From a checkpoint of a small multi-label audio tagger.
Model: patch size [16, 4], layers 16.
Training: adamw at rate 0.001, 11900 steps.
Data: trained on synthesized solo parts of chorales (CocoChorales), 39062 training examples, 19.5 epochs.
Rows from block 4, named by matrix and row number. Rows with one number belong to one attention dimension. Each number is 200 + 20 x the weight over its row's rms, rounded and kept within 0 to 999. All counts start at 0. After the name is the row's rms in percent of the matrix's.
# q: attention query, key and value (stacked) (model.blocks.4.attn.qkv.weight, 1152x384, the q third), inputs 288-383
# k: attention query, key and value (stacked) (model.blocks.4.attn.qkv.weight, 1152x384, the k third), inputs 288-383
q.224,193,188,191,208,234,201,181,171,206,174,195,176,174,199,222,211,210,255,186,174,238,199,195,191,194,214,208,213,188,174,161,217,204,207,213,190,220,193,206,219,139,205,203,204,197,227,230,189,184,213,177,216,196,168,233,190,224,202,214,205,198,226,208,188,183,205,184,213,217,209,193,153,191,173,166,177,177,195,162,197,202,195,211,227,221,224,199,201,191,164,183,193,240,244,210,180,203
k.224,187,213,191,201,182,190,158,210,207,190,215,163,202,187,212,195,196,202,227,196,192,192,240,216,195,194,229,180,194,208,221,177,193,185,191,236,176,242,198,206,193,201,159,196,206,156,181,199,221,188,213,180,214,231,170,237,188,190,205,199,187,189,210,198,203,187,208,198,206,229,254,187,199,208,208,187,218,220,213,203,212,230,194,179,219,225,176,220,200,240,193,227,173,178,194,222,192
q.225,113,188,217,192,175,224,202,203,215,218,184,229,230,196,183,201,206,172,223,206,178,195,209,189,207,177,175,190,233,215,223,190,194,182,202,216,202,221,217,182,254,203,198,182,196,193,178,211,206,181,247,204,183,219,191,205,192,217,199,198,168,181,162,204,206,195,207,179,188,197,204,225,220,203,213,213,195,206,219,177,226,214,193,166,195,176,195,203,213,247,193,196,180,169,192,217,189
k.225,160,203,210,205,210,216,242,202,190,195,188,231,199,198,196,199,199,194,171,200,196,201,160,212,202,214,177,206,216,206,190,216,215,221,199,157,206,160,204,194,212,193,228,195,191,228,224,196,189,205,182,220,191,168,213,163,214,203,196,197,215,198,175,212,198,207,202,203,185,179,141,219,209,188,183,210,192,188,183,203,173,168,207,221,174,187,237,190,206,154,215,174,220,218,201,181,210
q.226,115,222,175,215,211,166,219,219,193,192,201,193,213,196,208,187,179,231,197,200,216,212,187,217,217,199,222,199,180,187,201,208,188,228,178,200,211,163,189,199,164,194,208,212,200,183,204,204,193,229,161,195,218,200,184,177,211,184,212,184,222,226,244,199,201,200,200,206,198,218,191,173,197,219,197,191,224,182,191,207,170,211,196,232,203,215,206,181,194,173,180,184,206,221,220,199,201
k.226,133,205,208,192,199,179,166,203,210,202,205,177,208,210,212,204,201,210,222,198,194,198,230,196,188,196,230,190,195,202,196,186,192,182,197,247,207,236,211,220,198,211,162,214,197,187,188,204,216,195,219,203,201,221,196,244,189,194,204,217,183,186,212,187,206,202,201,189,208,227,256,183,191,210,223,181,216,212,217,207,218,234,189,182,231,203,153,208,194,245,194,230,184,168,192,217,183
q.227,096,212,217,172,183,206,210,201,237,209,199,237,200,218,176,243,217,184,213,195,213,201,232,183,204,161,188,230,216,206,186,194,195,165,201,210,177,222,199,166,222,193,180,181,158,204,200,169,214,182,210,227,236,182,198,224,195,191,176,197,212,201,208,182,189,194,178,196,188,178,180,208,209,187,215,195,182,182,228,194,171,195,198,213,199,182,219,192,184,230,169,173,202,194,210,227,189
k.227,080,193,213,202,198,197,236,196,203,196,193,197,201,230,181,203,209,203,185,173,221,197,175,176,195,204,189,222,202,170,204,216,171,186,206,183,200,183,202,216,168,188,194,225,185,213,224,226,170,199,198,179,177,183,221,163,211,166,194,203,217,192,195,191,210,186,222,213,189,172,151,176,171,206,219,207,184,175,200,176,186,213,204,180,169,205,224,176,219,171,210,200,200,214,177,201,176
q.228,102,191,201,219,196,185,197,192,200,208,225,215,191,210,180,222,211,180,219,236,193,200,204,198,195,173,192,206,206,214,218,179,183,172,216,188,177,223,206,176,213,218,193,201,175,211,194,200,199,186,210,218,173,221,220,228,173,198,206,198,193,193,153,181,201,205,173,208,227,197,196,196,174,197,206,215,185,219,215,189,236,201,210,187,155,169,198,216,169,200,188,191,195,215,208,224,190
k.228,104,202,187,204,197,214,237,210,182,213,202,202,177,197,175,191,196,188,177,209,203,216,170,207,224,193,175,207,212,198,218,258,194,233,200,162,200,177,218,190,185,169,223,182,209,186,231,205,207,202,197,184,205,193,172,164,215,218,200,167,208,202,164,203,176,162,216,201,168,204,153,225,201,172,179,192,190,191,193,214,171,178,226,193,186,202,223,233,195,181,198,176,187,199,227,192,192
q.229,098,160,211,190,226,240,180,169,219,186,188,185,211,191,200,184,178,241,199,178,207,222,168,173,205,189,183,196,205,175,157,228,215,203,199,193,247,208,213,204,170,201,216,196,214,186,219,193,208,223,203,232,205,166,211,203,222,215,233,202,192,226,197,211,190,186,204,195,175,217,188,167,214,185,171,210,160,183,187,195,208,212,208,220,217,219,182,221,186,201,205,192,227,230,199,206,210
k.229,088,218,229,182,207,182,203,218,175,171,187,227,201,176,211,197,190,190,198,192,195,195,164,211,187,220,170,185,206,197,199,178,244,194,207,162,201,199,190,195,222,219,198,199,195,233,170,193,195,195,177,259,211,187,228,187,195,177,209,212,212,194,209,233,193,235,234,187,225,197,194,198,194,242,184,213,219,212,162,173,181,177,189,209,181,206,223,179,205,173,239,201,212,206,202,165,211
q.230,085,163,166,200,154,177,191,181,207,194,190,202,217,205,175,186,202,245,217,199,178,226,233,192,195,196,205,195,178,188,222,215,189,233,199,214,218,214,213,207,202,199,212,206,216,174,193,195,194,203,211,161,170,200,223,200,186,221,184,207,138,215,228,184,197,194,229,207,210,213,210,208,192,219,191,205,183,166,197,168,224,221,197,190,196,221,183,208,177,212,201,210,205,212,215,193,207
k.230,086,211,211,222,198,193,200,203,188,168,192,247,244,173,218,175,170,189,215,221,188,208,206,219,226,188,205,169,215,213,187,164,212,164,204,206,198,225,192,190,228,231,202,222,214,223,180,157,229,199,164,246,220,199,194,183,169,220,188,188,154,190,210,217,197,252,188,198,192,207,213,211,218,221,200,178,206,196,214,227,178,224,195,222,198,174,194,175,169,214,212,169,204,174,202,218,195
q.231,082,222,218,188,221,211,214,185,187,211,179,223,184,196,218,204,189,177,215,178,200,164,196,196,205,186,213,217,203,229,186,184,213,186,179,204,196,206,208,208,192,217,172,194,186,206,201,188,190,180,199,206,213,155,189,222,205,177,227,222,241,197,159,219,202,192,189,165,203,183,186,174,193,160,188,196,196,217,208,188,214,188,181,213,229,180,188,196,218,205,214,201,210,183,179,199,211
k.231,076,210,197,179,217,185,227,200,205,212,187,171,195,212,198,223,217,183,202,196,208,193,180,175,170,214,187,230,186,169,214,215,218,228,203,158,210,171,224,210,188,179,220,191,187,225,204,235,159,200,214,174,202,193,229,167,200,171,216,210,208,209,208,176,198,186,197,228,222,202,170,188,185,210,187,236,186,236,167,196,201,189,205,207,181,196,196,242,217,176,214,217,194,238,211,211,191
q.232,072,239,175,192,180,196,224,207,189,214,181,247,227,186,164,235,188,207,223,188,217,167,212,212,209,169,239,216,230,204,191,188,229,185,206,229,193,193,207,195,210,171,177,194,208,217,217,214,190,208,202,198,165,168,228,210,203,191,204,198,189,218,208,223,191,224,189,201,175,186,171,222,192,211,219,188,216,159,194,164,197,234,181,208,233,184,224,183,221,189,195,151,192,156,188,205,186
k.232,081,150,188,189,236,213,196,164,204,232,189,185,205,241,196,202,209,192,212,173,202,200,209,182,189,193,174,228,192,197,201,203,173,196,196,217,233,182,217,213,152,197,202,224,195,222,209,218,172,217,225,177,197,173,210,194,221,234,199,212,174,202,179,158,217,180,179,209,202,205,200,150,197,165,202,199,187,178,206,181,250,202,202,202,193,200,183,195,231,191,165,205,213,208,185,188,188
q.233,108,255,179,216,226,201,225,195,215,206,182,235,193,196,197,220,204,178,200,164,224,169,211,204,195,192,239,196,183,220,181,192,183,197,193,221,180,193,195,183,207,166,151,173,173,229,230,185,185,171,194,215,229,165,207,214,215,177,203,203,210,209,223,208,200,190,174,188,189,197,196,214,209,191,201,180,216,194,227,216,164,185,193,217,223,189,215,185,225,203,187,181,190,191,188,234,191
k.233,103,180,205,189,218,203,220,199,214,217,221,168,187,237,191,219,211,197,204,163,206,205,198,155,186,201,194,242,180,173,200,218,191,198,205,190,211,178,206,215,197,192,214,209,180,216,198,231,158,213,232,153,176,206,220,197,215,171,215,226,211,214,201,169,196,196,198,192,221,178,205,157,187,203,228,236,190,171,194,175,225,208,180,193,182,196,186,208,221,192,208,231,204,226,191,171,183
q.234,078,199,222,215,249,216,197,216,207,197,210,182,192,205,249,184,180,159,184,210,191,204,151,206,206,214,189,188,197,213,198,192,176,195,171,179,226,166,193,217,198,233,199,204,155,201,199,238,199,210,204,246,238,233,151,208,211,190,230,220,262,204,168,187,240,182,177,193,190,194,206,180,221,192,199,220,210,248,210,242,187,196,205,206,188,191,194,205,220,196,179,222,204,227,196,193,207
k.234,072,193,193,160,195,197,204,232,174,186,206,180,160,203,201,210,232,222,192,209,204,199,193,213,191,219,228,204,201,197,206,217,223,222,197,179,171,178,203,217,208,181,201,187,191,189,202,224,176,200,211,179,190,242,190,207,206,167,204,206,240,185,223,205,183,196,241,209,225,198,181,230,182,226,203,223,216,228,171,167,181,182,214,168,190,211,209,230,194,181,227,223,197,216,215,200,195
q.235,102,207,214,205,190,199,204,246,196,185,216,197,216,189,207,205,210,179,197,229,191,204,193,221,233,211,206,199,224,199,226,185,220,187,191,187,180,158,166,209,206,209,218,225,201,185,177,221,197,225,205,198,197,260,151,158,203,179,170,190,217,202,197,196,206,218,204,210,198,181,194,210,212,221,219,209,238,217,186,206,183,216,211,194,187,185,221,193,224,184,186,199,179,198,206,186,193
k.235,094,211,189,204,204,219,190,197,230,235,201,182,180,213,181,204,217,224,197,184,199,193,222,213,208,203,222,201,219,231,191,213,191,217,179,260,201,196,204,200,151,180,176,221,195,144,230,210,212,204,215,188,205,186,156,247,232,210,176,193,202,188,181,193,226,155,205,190,171,219,208,225,193,169,210,193,211,192,227,201,200,200,221,179,222,211,216,197,211,226,157,203,188,188,193,217,206
q.236,066,166,198,205,186,209,196,190,215,193,192,158,222,197,193,188,192,246,190,217,187,226,188,192,193,199,206,189,195,164,199,228,176,210,209,184,226,209,210,210,190,201,232,168,206,199,202,221,208,226,194,215,166,238,226,180,201,224,205,194,164,206,236,186,191,219,219,218,199,227,212,217,199,248,206,189,194,172,210,194,188,213,220,214,205,215,197,214,194,179,179,203,203,215,223,200,181
k.236,099,184,216,207,193,194,196,208,172,170,201,240,206,167,192,167,177,197,197,198,182,203,196,235,212,189,185,165,218,225,187,179,200,175,193,208,190,223,179,172,236,219,193,214,207,211,179,144,246,197,155,250,211,196,193,217,206,224,205,186,201,177,202,235,195,238,217,172,199,192,216,199,200,214,203,162,228,175,185,191,183,183,177,197,192,196,211,163,185,187,214,174,231,172,194,166,212
q.237,102,157,204,180,164,199,192,179,194,201,197,182,196,191,189,190,197,244,213,226,192,228,189,192,198,187,189,200,221,183,207,216,207,219,220,212,237,222,228,226,189,219,225,226,238,180,196,218,210,216,220,193,146,197,229,217,191,222,192,208,155,196,181,206,195,211,227,223,199,218,204,205,171,209,192,208,168,210,182,157,233,224,198,173,200,214,182,213,187,197,215,193,217,190,210,181,203
k.237,086,200,190,213,196,197,191,199,190,190,187,249,221,163,193,162,178,193,208,229,206,194,200,229,225,185,178,175,209,214,206,167,209,180,188,201,191,234,184,186,202,222,211,195,216,221,173,151,247,185,164,254,222,186,199,186,177,242,194,174,174,183,188,220,193,218,184,203,187,212,207,201,208,200,179,173,211,200,183,215,177,185,203,232,221,198,196,190,180,197,193,166,208,168,205,221,215
q.238,091,213,172,194,148,186,212,210,196,206,205,243,185,185,166,200,230,221,228,234,203,205,200,211,217,193,198,194,208,202,220,191,185,216,221,226,188,212,198,209,214,195,184,231,245,183,196,213,202,185,207,181,168,197,220,210,183,195,179,197,147,193,200,227,211,229,214,231,202,196,198,227,169,208,213,195,215,211,176,154,204,205,201,161,198,210,219,198,212,208,220,178,193,167,205,207,211
k.238,100,186,191,219,216,208,187,182,230,234,216,211,230,205,175,170,185,205,206,204,222,193,229,191,207,169,194,206,192,217,202,199,190,191,193,235,222,230,196,196,165,208,209,195,213,195,186,196,232,200,211,187,200,191,186,215,208,247,187,190,169,194,179,185,219,185,165,198,185,207,216,168,207,151,210,190,179,176,225,213,216,206,188,218,237,204,170,172,194,224,166,188,187,166,187,225,200
q.239,089,233,206,218,207,186,228,253,198,194,200,215,218,196,215,206,199,155,197,215,189,186,198,222,230,212,217,200,207,214,231,183,196,186,165,191,181,169,176,203,217,201,192,214,187,197,187,203,194,207,195,206,220,250,155,165,202,162,172,198,222,192,188,190,210,205,197,200,196,188,192,212,211,209,217,201,254,230,212,224,172,201,193,192,198,172,208,183,229,176,186,203,176,186,196,201,190
k.239,090,210,193,190,212,221,210,203,229,246,197,166,170,231,190,210,222,208,189,180,193,199,220,200,218,201,229,211,208,197,183,234,194,215,181,249,217,184,212,214,161,170,192,231,196,149,239,216,200,227,225,170,180,201,163,234,233,194,180,201,211,192,193,174,218,151,198,187,177,208,199,212,189,175,222,205,213,196,222,205,219,196,216,166,222,209,199,217,204,215,173,217,197,198,200,216,200
q.240,091,186,213,165,218,202,166,200,204,207,229,169,142,193,200,184,220,194,181,211,223,199,213,170,219,223,184,221,179,184,191,251,229,234,191,198,211,208,196,199,192,175,213,186,227,220,200,189,211,194,225,200,214,187,194,235,203,220,196,210,198,215,188,233,189,201,230,202,189,221,221,171,209,164,189,214,175,191,192,202,183,175,179,196,210,232,176,223,223,198,217,220,201,209,229,170,211
k.240,089,236,197,222,173,226,197,204,221,200,172,169,211,166,219,215,216,181,203,177,159,186,220,188,203,239,195,192,212,179,183,181,214,207,205,220,193,180,194,200,172,177,189,168,177,181,210,183,209,195,196,219,178,190,215,209,206,202,222,201,215,221,200,181,230,210,223,203,188,218,205,247,214,231,211,201,215,178,193,231,189,200,217,171,232,200,217,197,214,211,187,216,185,208,222,217,200