Weights of a small multi-label audio tagger.
Model: 28.4M parameters, log mel input, arch vit, norm layernorm, activation swiglu, patch size [16, 4], layers 16, width 384.
Rows from block 9 of a small multi-label audio tagger, named by matrix and row number. Rows with one number belong to one neuron. Each number is 128 + 32 x the weight over its row's rms, rounded and kept within 0 to 255. All counts start at 0. Numbers have three digits each.
Before each neuron's rows are labels from the 100 clips, of 14976, where the neuron reaches its largest size: "strongest on" is what is common among them. Only what is clearly more common there than usual is listed. The data: synthesized solo parts of chorales (CocoChorales). In brackets: how many of the 100.
# gate: MLP gate (model.blocks.9.mlp.gate.weight, 1024x384), inputs 154-230
# fc1: MLP up (model.blocks.9.mlp.fc1.weight, 1024x384), inputs 154-230
# fc2: MLP down (model.blocks.9.mlp.fc2.weight, 384x1024, transposed), outputs 154-230

strongest on: violin (61); note F5 (57); note D#5 (35); note F#5 (25)
gate.139:145119208089145159102174149143096165132170133115085158126141176216123105155156118111110157136162114159090240158095108131130159152181109091107118244193170139129153094160114084113129132089136137116140134113148157094146144165126120084
fc1.139:157115088072097065040133122121129153082156148106060138119179148154114160124143132126127163133164094160103225132171088162075124117173118128158108191102136166085184154139145108135127088077108110125130123149115163116114137166133146107
fc2.139:140115127100120129106097113110105058125175126138188138078150130140156127153137123126035130126150121126139143105136129143133120125132110114136136129073130161157088130143134107135134127155092079163220180130011150142125186114137100255

strongest on: clarinet (95); note D#4 (59); note E4 (52); note F4 (39)
gate.614:146087177164107173113159164120150160101144134092111074193111082163130158092193175034122123152123139103152113122124121106153162108127138076143132146174167131150114096139131142119100156108237186138186103099160087106104125117172131083
fc1.614:111149100121151119152098088125151099145131121138219135096156158120163108175133103171059099130103143103140149120154186143116065142151150196085172077119127133145137117130124127130192154162086090136037153137133098122166110106092107196
fc2.614:137131128197108143154122149141099198137116136122012127210117093121134123050152159091103126128116162130119104102098123115142143117130182131106149154177132117150122124127156136118015151082185179106224086116132122152150068127140199000

strongest on: note D#4 (99); viola (82)
gate.496:110117169083113123148191148120131158183077125128170187101126118097128234145135179149151145145156128140127134108161161087188101103115177105180075124165148122110078127143090099134113156105085197088176086118143099147129123129101104099
fc1.496:156103065167156165145148151123173128151133160142108142106117085121114074130139134132107143187136127116162113131111143120037127094164130133051104070077103167173140124120101120165120073096086128104185137095113086150144044138140239114
fc2.496:136106071054143131115156171110225176113115096117138126115142087145245136140134127071136131132119074139131079163117114115122143106122106116146151161114147063150142122118142129132062124111137166068125090118000128160152097144110215087

strongest on: violin (87); note F5 (72); note D#5 (45); note F#5 (27)
gate.707:093090134143188187086128169155135133153159138158145139154067143143116088156120136064150120157152126105106109093058112107135092177093103124181145150184139155123109108132119176139144098139164131147181125126106106119147121129082163096
fc1.707:154145106140109097139119074103093095136131140137083131094156132107147162123150141217068108135111141110127143142184108160104118110141144123139109104047088168156122144091179185112101132097104116057148126160071109119133111134141178120
fc2.707:130129109134178117240186117148166111111120098134082139144121150143074116141130160130141121103140165160160183125127164125137123130143122133130147125131139100129105116139131078125153127123115153144146056131020113185145112108135087189

strongest on: note C#4 (73); viola (53)
gate.268:162112088057111147167141087139134094096040126120121103156162096110080071084127145115068139181107142142116150150143141084128137160177116135147114111153119149110159158161137105135100138156130222148109078116134129112121158166132075061
fc1.268:187109138070106159180143092093193095138043119126102068163162112077082101109109146158071129183122132138135091138137161102128154140161095170140135125072124159133145124109144078161111145144132189155111061108131117108185146137159082063
fc2.268:129149069096165130094089151138098151126139116116227125125133138149147120061109082113158136135122169151109124113121118107125120146129171154125156144183155115098124122128142116135140130151121139156134118129187133147124153116117156033

strongest on: note C4 (38); flute (36); bassoon (32); note F#5 (28)
gate.374:150112126110129084123140104095139133090199126115094108152165129150132112081107133084129145144094078140173056086129163109219162167176119084140107092113134157178090156095126148161112124146127130095159108158125110137140064132147098184
fc1.374:153089157155089129141107129122094073171112102131069111163109205064090128136061112155141127092165126155103180131144065145063101161103101165135141176112100149112151122139131142142138130098097124139110154147157111159128174148162141114
fc2.374:125116149091096116165158118139125144166074127127173106135125086123131110215122132129167108127113095054144156238103067152099098121100125158125165113104141055103119133125165151125154141149171103084097187116055133093105157123122225070

strongest on: clarinet (84); note D#4 (40); note G#4 (31); note G4 (27)
gate.412:181153107069123103127141068139094149197060183113141103125196051114165119089102127138102074120137137121082159116164096128094158090155143120155131181163130116164077143151133076147120142094108137086158122094132141128137153127120135092
fc1.412:098120158098153104092132148152154116132153110104095140130084102099134165108138130090150191141091120103159140163113093139108139106107082112180101123067171074110154135099134184094122108092171100166124166120155107095088086115104137098
fc2.412:125133117120192124205194085159127123111150091145158117157126109160100109192106110066142124115124210140127183145138128133121136119156078123152147147137122113132058125132106082132080102153105186152187176121151134138105174146112105183

strongest on: note C#4 (51); viola (35); note E4 (34); note F#4 (32)
gate.761:126118125107130110111115099091106122131076137153152108140112154143066161119096122144121134120144116116134135157165122172092107115106132125121145154061119099100184132126093156148141171128129123130106177145093103118106130168113138107
fc1.761:082059114144114179076121130094143084135111097152179126133098194100073110131170116161104144137111133131127091137128167134086113111136217123100118115111139138137175113103088129087148143160119075155126126146134158126105099113138189064
fc2.761:145125113048152143108140145117088179125130106122197146120154156142118130048131121107056123153117110108128130136208140120154139124155127121145129128144129116129134139121147137104145131171120112162110065121082118116120180136123186053

strongest on: note D#4 (42); note F4 (39); viola (33); instrument: clarinet (28)
gate.168:160099065134140133128090138120139132149086146119142106078145172094147086102161096164130126156099161090144171143129143111106092096125193167173181096143186155152128155109142095148092114156116126133118082089146068096179076128105168108
fc1.168:055184185168095194140121075135121150128149133130195138165156134054125136192114099147086113097062155078091121162159134114102138146103137142089082097121145185119165132114137106080143117132146117116143151084142165130133110108178118181
fc2.168:124128129098175148071139122120152117108140096160164151022105143144144130108149105122157160139124094138149103096177169132120156146128126127126092081104164103165150130107145128121190086127114084140081105112072139076098083195147112255

strongest on: note C#4 (61); bassoon (38); clarinet (37)
gate.99:182167119137097112189137095141099131141150131108125106154111090159133102127101148079152107071160111125132089130107098126140154152062136115181138138150113121175122134082156131148098115123165178123132107123146132138121092123144106112
fc1.99:165130156151106115176130129121088111104103102095102097132109108166126105097143156130119106113146081106150123197178104131104130135127160106183140142145133107138130079094158123149137152162186162135137126159144140109093125122172108137
fc2.99:115111094125177143034084192135158071147162112150190107174141101111195121159148105161133102144125082090107091069122155115153131153154132139107101099179111174131109113144063108118217153140102121113127171119161125123135115108080099157

strongest on: note D#4 (85); viola (79); note F4 (36)
gate.743:065131202137113161097130123148112103107139167132121095127156241201064086158194103150193111120107129167140184145131107111109163167146143154049098169127106145132122122094082081118156120144062086117118191197101119114087163136170099112
fc1.743:092105134053135057104133113101151196162144144082175107121157151102152094112120110133125123163080131103128101178165154080129169086140103112112133124161158154156129128069114087093131161121132118134093165059174153092121086122054181133
fc2.743:131158187112041127141128130148157102126150118145130098100109131131095130187135109174062133108126066163114168022056120130121112128154092121124129129097119130161098135135115084133252121110167116113167099123000141127113189146119060187

strongest on: note D#4 (86); note F4 (83); clarinet (58); instrument: viola (37)
gate.571:134107141156124109122124122121145104120051144137118093182142151078056173123148139126155164128100158119167023127110132107149171116154125067117132077069138202148150127131093115092100165165127118198146123121109128126121157155173083115
fc1.571:123156123081094143174113076074112129160190150155203145053120102162180145163132128128085078119199152107116193110118171088189126156096118119114164100184137112133080137154159128179161092137067123129104099149122147148134125135105064194
fc2.571:132138083075149114108164131146159201100129153130058130149133103130087136098148126154251143118117000184134123167066118114131120152137139130104133127089135122129197127134168217138099147074151151158161051127073137144141086112127124052

strongest on: note C#4 (45)
gate.405:130108127198152158109129162137130115152120102143142084173151135047071147150065129112140117118113059150145125146111065175119105122144142188131144211019151100121120175132132214148117103080193143134160128085095119124103159134124169184
fc1.405:082115148150101194128153183128139121187154114132127108166134128062134068175135152127073131112101143123173133116121081135105108110115206175126125127121187112126125122115139155083143101087218121148170146105142118118130110159134172093
fc2.405:110156159125144135082114152122022120124169146136140164045149107136175141108122144136016118146134204116141126072097156138136115137129108115099135106178147133153123112134145086117216139100104058098177097134089142088158108113152177083

strongest on: note C4 (75); note G3 (63); cello (49); note F3 (42)
gate.227:143089142100164184136152124162090108117177072136094160134060094115098158105102163082167133131158163102141073072056165079249188141096187155164127146116115083159084138104125133148092125147164141123190115166097139127107129143118110114
fc1.227:102204093198141159107114095143108158179080212133156126091161119126140110126102133193152088145107147086106097204141076124093083098104136108094150054145092117133103108107151144112134075128097105139145100106204152143072115135154156124
fc2.227:143129147098168115077094093143178075107136186129091132064118120136076159082146137104115138095124183186142148146115096152121104149138124108137156108067100172143122135128160109136075140086129087141121219143091136131109104087132153152

strongest on: note C4 (100); viola (49); note C#4 (46); note G#3 (34)
gate.232:198141173096145088143105139134122153185152192141101114148125094123136119118099154083151132156146118134121077135126112120104188081148090149126118127170110115210131112050098152142165146063128153087164153092138099117103074146097194081
fc1.232:158164130088127178125159077102129120120090131178090127134160177084065129162056135154160108087098125145089168169105171146199074156127162219120111171078073120103162120136138139137150117121129133066081108090129142133125106167074142059
fc2.232:100147105081151133118124190093071152104157144114142149124134110150154123159177137158085108135146111168131050066068138152100120123133189126085135146127132127124105147141133168122133117108081118132191068150034131127159111135160148000

strongest on: clarinet (80); note D4 (77); note E4 (70); note G4 (36)
gate.123:138142156162141128157162106160115169130132135127104113169159117148113115166179157073076183164074107113158158131110175103189121159165160126163170147106104092193108135126103096117090094139141185144148083113148052155146198142099068122
fc1.123:100168182146099111111120107168131048105087154183118175117127161156102189100157120159113066121142157148110172111128086167089135213092133213109119179147131116107106120104139124125125098137156096083137132131093116113115198125144142160
fc2.123:118151147207145101144130123139131178128060162140133125057146113125120156136160138117166129155099144086115149222137144131080109114083128117123106111089110091108183139139168188118103110157091121073107126129147113177108137131151032052

strongest on: note C4 (39); note B4 (37); note C#5 (35); trumpet (28)
gate.242:146141102092130116103138149118121088172108105150135121117122130119066090124058124175143137120130112173126150113108116149113096156097129167139136145126134122098126152113095113158156134182097105066089134116132157118105130151105112183
fc1.242:135106146157140095100151119150128164087118137150156121114135089096091099140138135044154126126099133108133154162151134122125111081147141081179176129151108079144206147105178167113134104112153154196170112107129137145101150122150177150
fc2.242:135130090200175130190177127135125208166116158101031107107131114143168124138117145085222128137132115132145129137168148132114117116156100132128139118146129122111107124120127147146143120123132156123185141129201122230141098138132158191

strongest on: violin (78); note A#4 (62); note G#5 (26)
gate.642:122141113102158169130177140166127139090128127114100135102107116124106255160129124131210126119169131171125122137171114130158137170134127141080048215182124215097107149133157116120134128126086148145164166087086148136150140124181218091
fc1.642:181118194106096134089131098098087184155095099093063146131176139127087094098187127101136142140138131097146154149124176061112146097210139117134144058136160102169129125174141137128132129134125095127146096149184095102122155169153100045
fc2.642:123120175015139120144190159108136117119078116121139112064139103145178161130118119124066140140140079152104122151173098164102132111161070111121165155125120089114123117146152149133183128122123097118071103128128148082119225173121070218

strongest on: note D#4 (66); bassoon (33); viola (30)
gate.651:094135132116088153119128147142105144134125167131127101165155119136131133100083106103164092096169120151109141175095085118157148217081110186179147166120129069138060146142115157129132142170159178113085161104181117128119220182117076067
fc1.651:140149087154146106123079127112146147167161153150088129110119097081115151154077122152162135169089125130166122102133109059105170074123095078146107140091105164108182125069090144095086128094070082117183108103148094152100069118080221152
fc2.651:125148123183184132135068141128063149170120163131152145079127107104062122144102125119255110155150087099112126119132139160168112134127102120132135151105126061142086131146129174154143123148097124140135122130135124119117150129128052191

strongest on: violin (60); note G#5 (52); instrument: clarinet (35); note F#5 (32)
gate.346:143123142072151119131137164131100150123107193106137186150125043149177175149155112157120117146165155150089035122170100103121142186127099080089095098214060186199141172142144101145103160079083141176168140131115128148164119124147185083
fc1.346:136117122044158106115140146118123117121114141133141140140125134093169155169122104162150104184123056100117081150150063140150158171082121131094112187129133169121108124094129129138147140128142123163120132148133139099097069108074160062
fc2.346:109205104132199154083121135140120118121146133169085146101131091136051119139128129195159110127134182105116093133088138124117103135116142169119131121135125183110160116130094120114136143122094075161174111126169128088115131117115069131

strongest on: note C#4 (50); note D#4 (36)
gate.647:086123065041102117169151148139133115188099225140127174104157124184187123120117172117109109181148121148105151158147147154118116103044150162153135140192178091172077103161132081149122152148109108128074088097138081124209122120147095148
fc1.647:149146149132140149128089059119110109120121132138168104156125161138098103115188097128113116088096141112121086068137113140091108149179168136084150136026091141156163107082154116134124156102126181076149132145118163125122183088126138119
fc2.647:132099117060100124081124122101156119107169072134195168000151133136182127110135107138182138128133076131144121124168178113126127102123115108124129129163134092095150123132147180130234125171122143148037085132063118162120120125137099183

strongest on: note C#4 (42); note D4 (38); tuba (36); note A3 (34)
gate.392:098130048082119076170112120117101082117222174159176148090107152151149102113165126146094122106125063117132072082111190134160121155100177156164137043090151114179119132141128142129108121183090101085114101127067082165151101148157067185
fc1.392:108179081046157076172128123102113110157146165133129140116142159168155096112117121167120117186134065148119140144132115177091100098122157184143127086113166044181132135182133108163122159150090098058080120111168081140130095123147070195
fc2.392:122097134143079140099136074119116110097122109125255119020144089123206143165142116092051154141135089128118122137153125120124147141134106094127113121096134130133145136139130142127147101144133123143120133139168128108123217138120054115

strongest on: note C4 (63); viola (49); note D4 (39); clarinet (30)
gate.262:102136151115152127136128182098165160162175181128092094175122141112148135203098099127160134119115113176135095167097089149128121152092082198084159118126093138143125141118106183091096148106142152154119193128116131110119103160144141088
fc1.262:089142176128169160109144173088142123126143161135106124155089155089111162184108105142162130130117132163117100150117061177149095150121110174103132135084090147083167139123098171095109147078135164144151222127090166115093136156136199071
fc2.262:107105114120111151075118157097161109123154144112240135099125137123122162114133142119188122134107206105098067081179134119125094142120140126123108130153125168110185129131126167135171127074118136151076168118147130074130127127116135105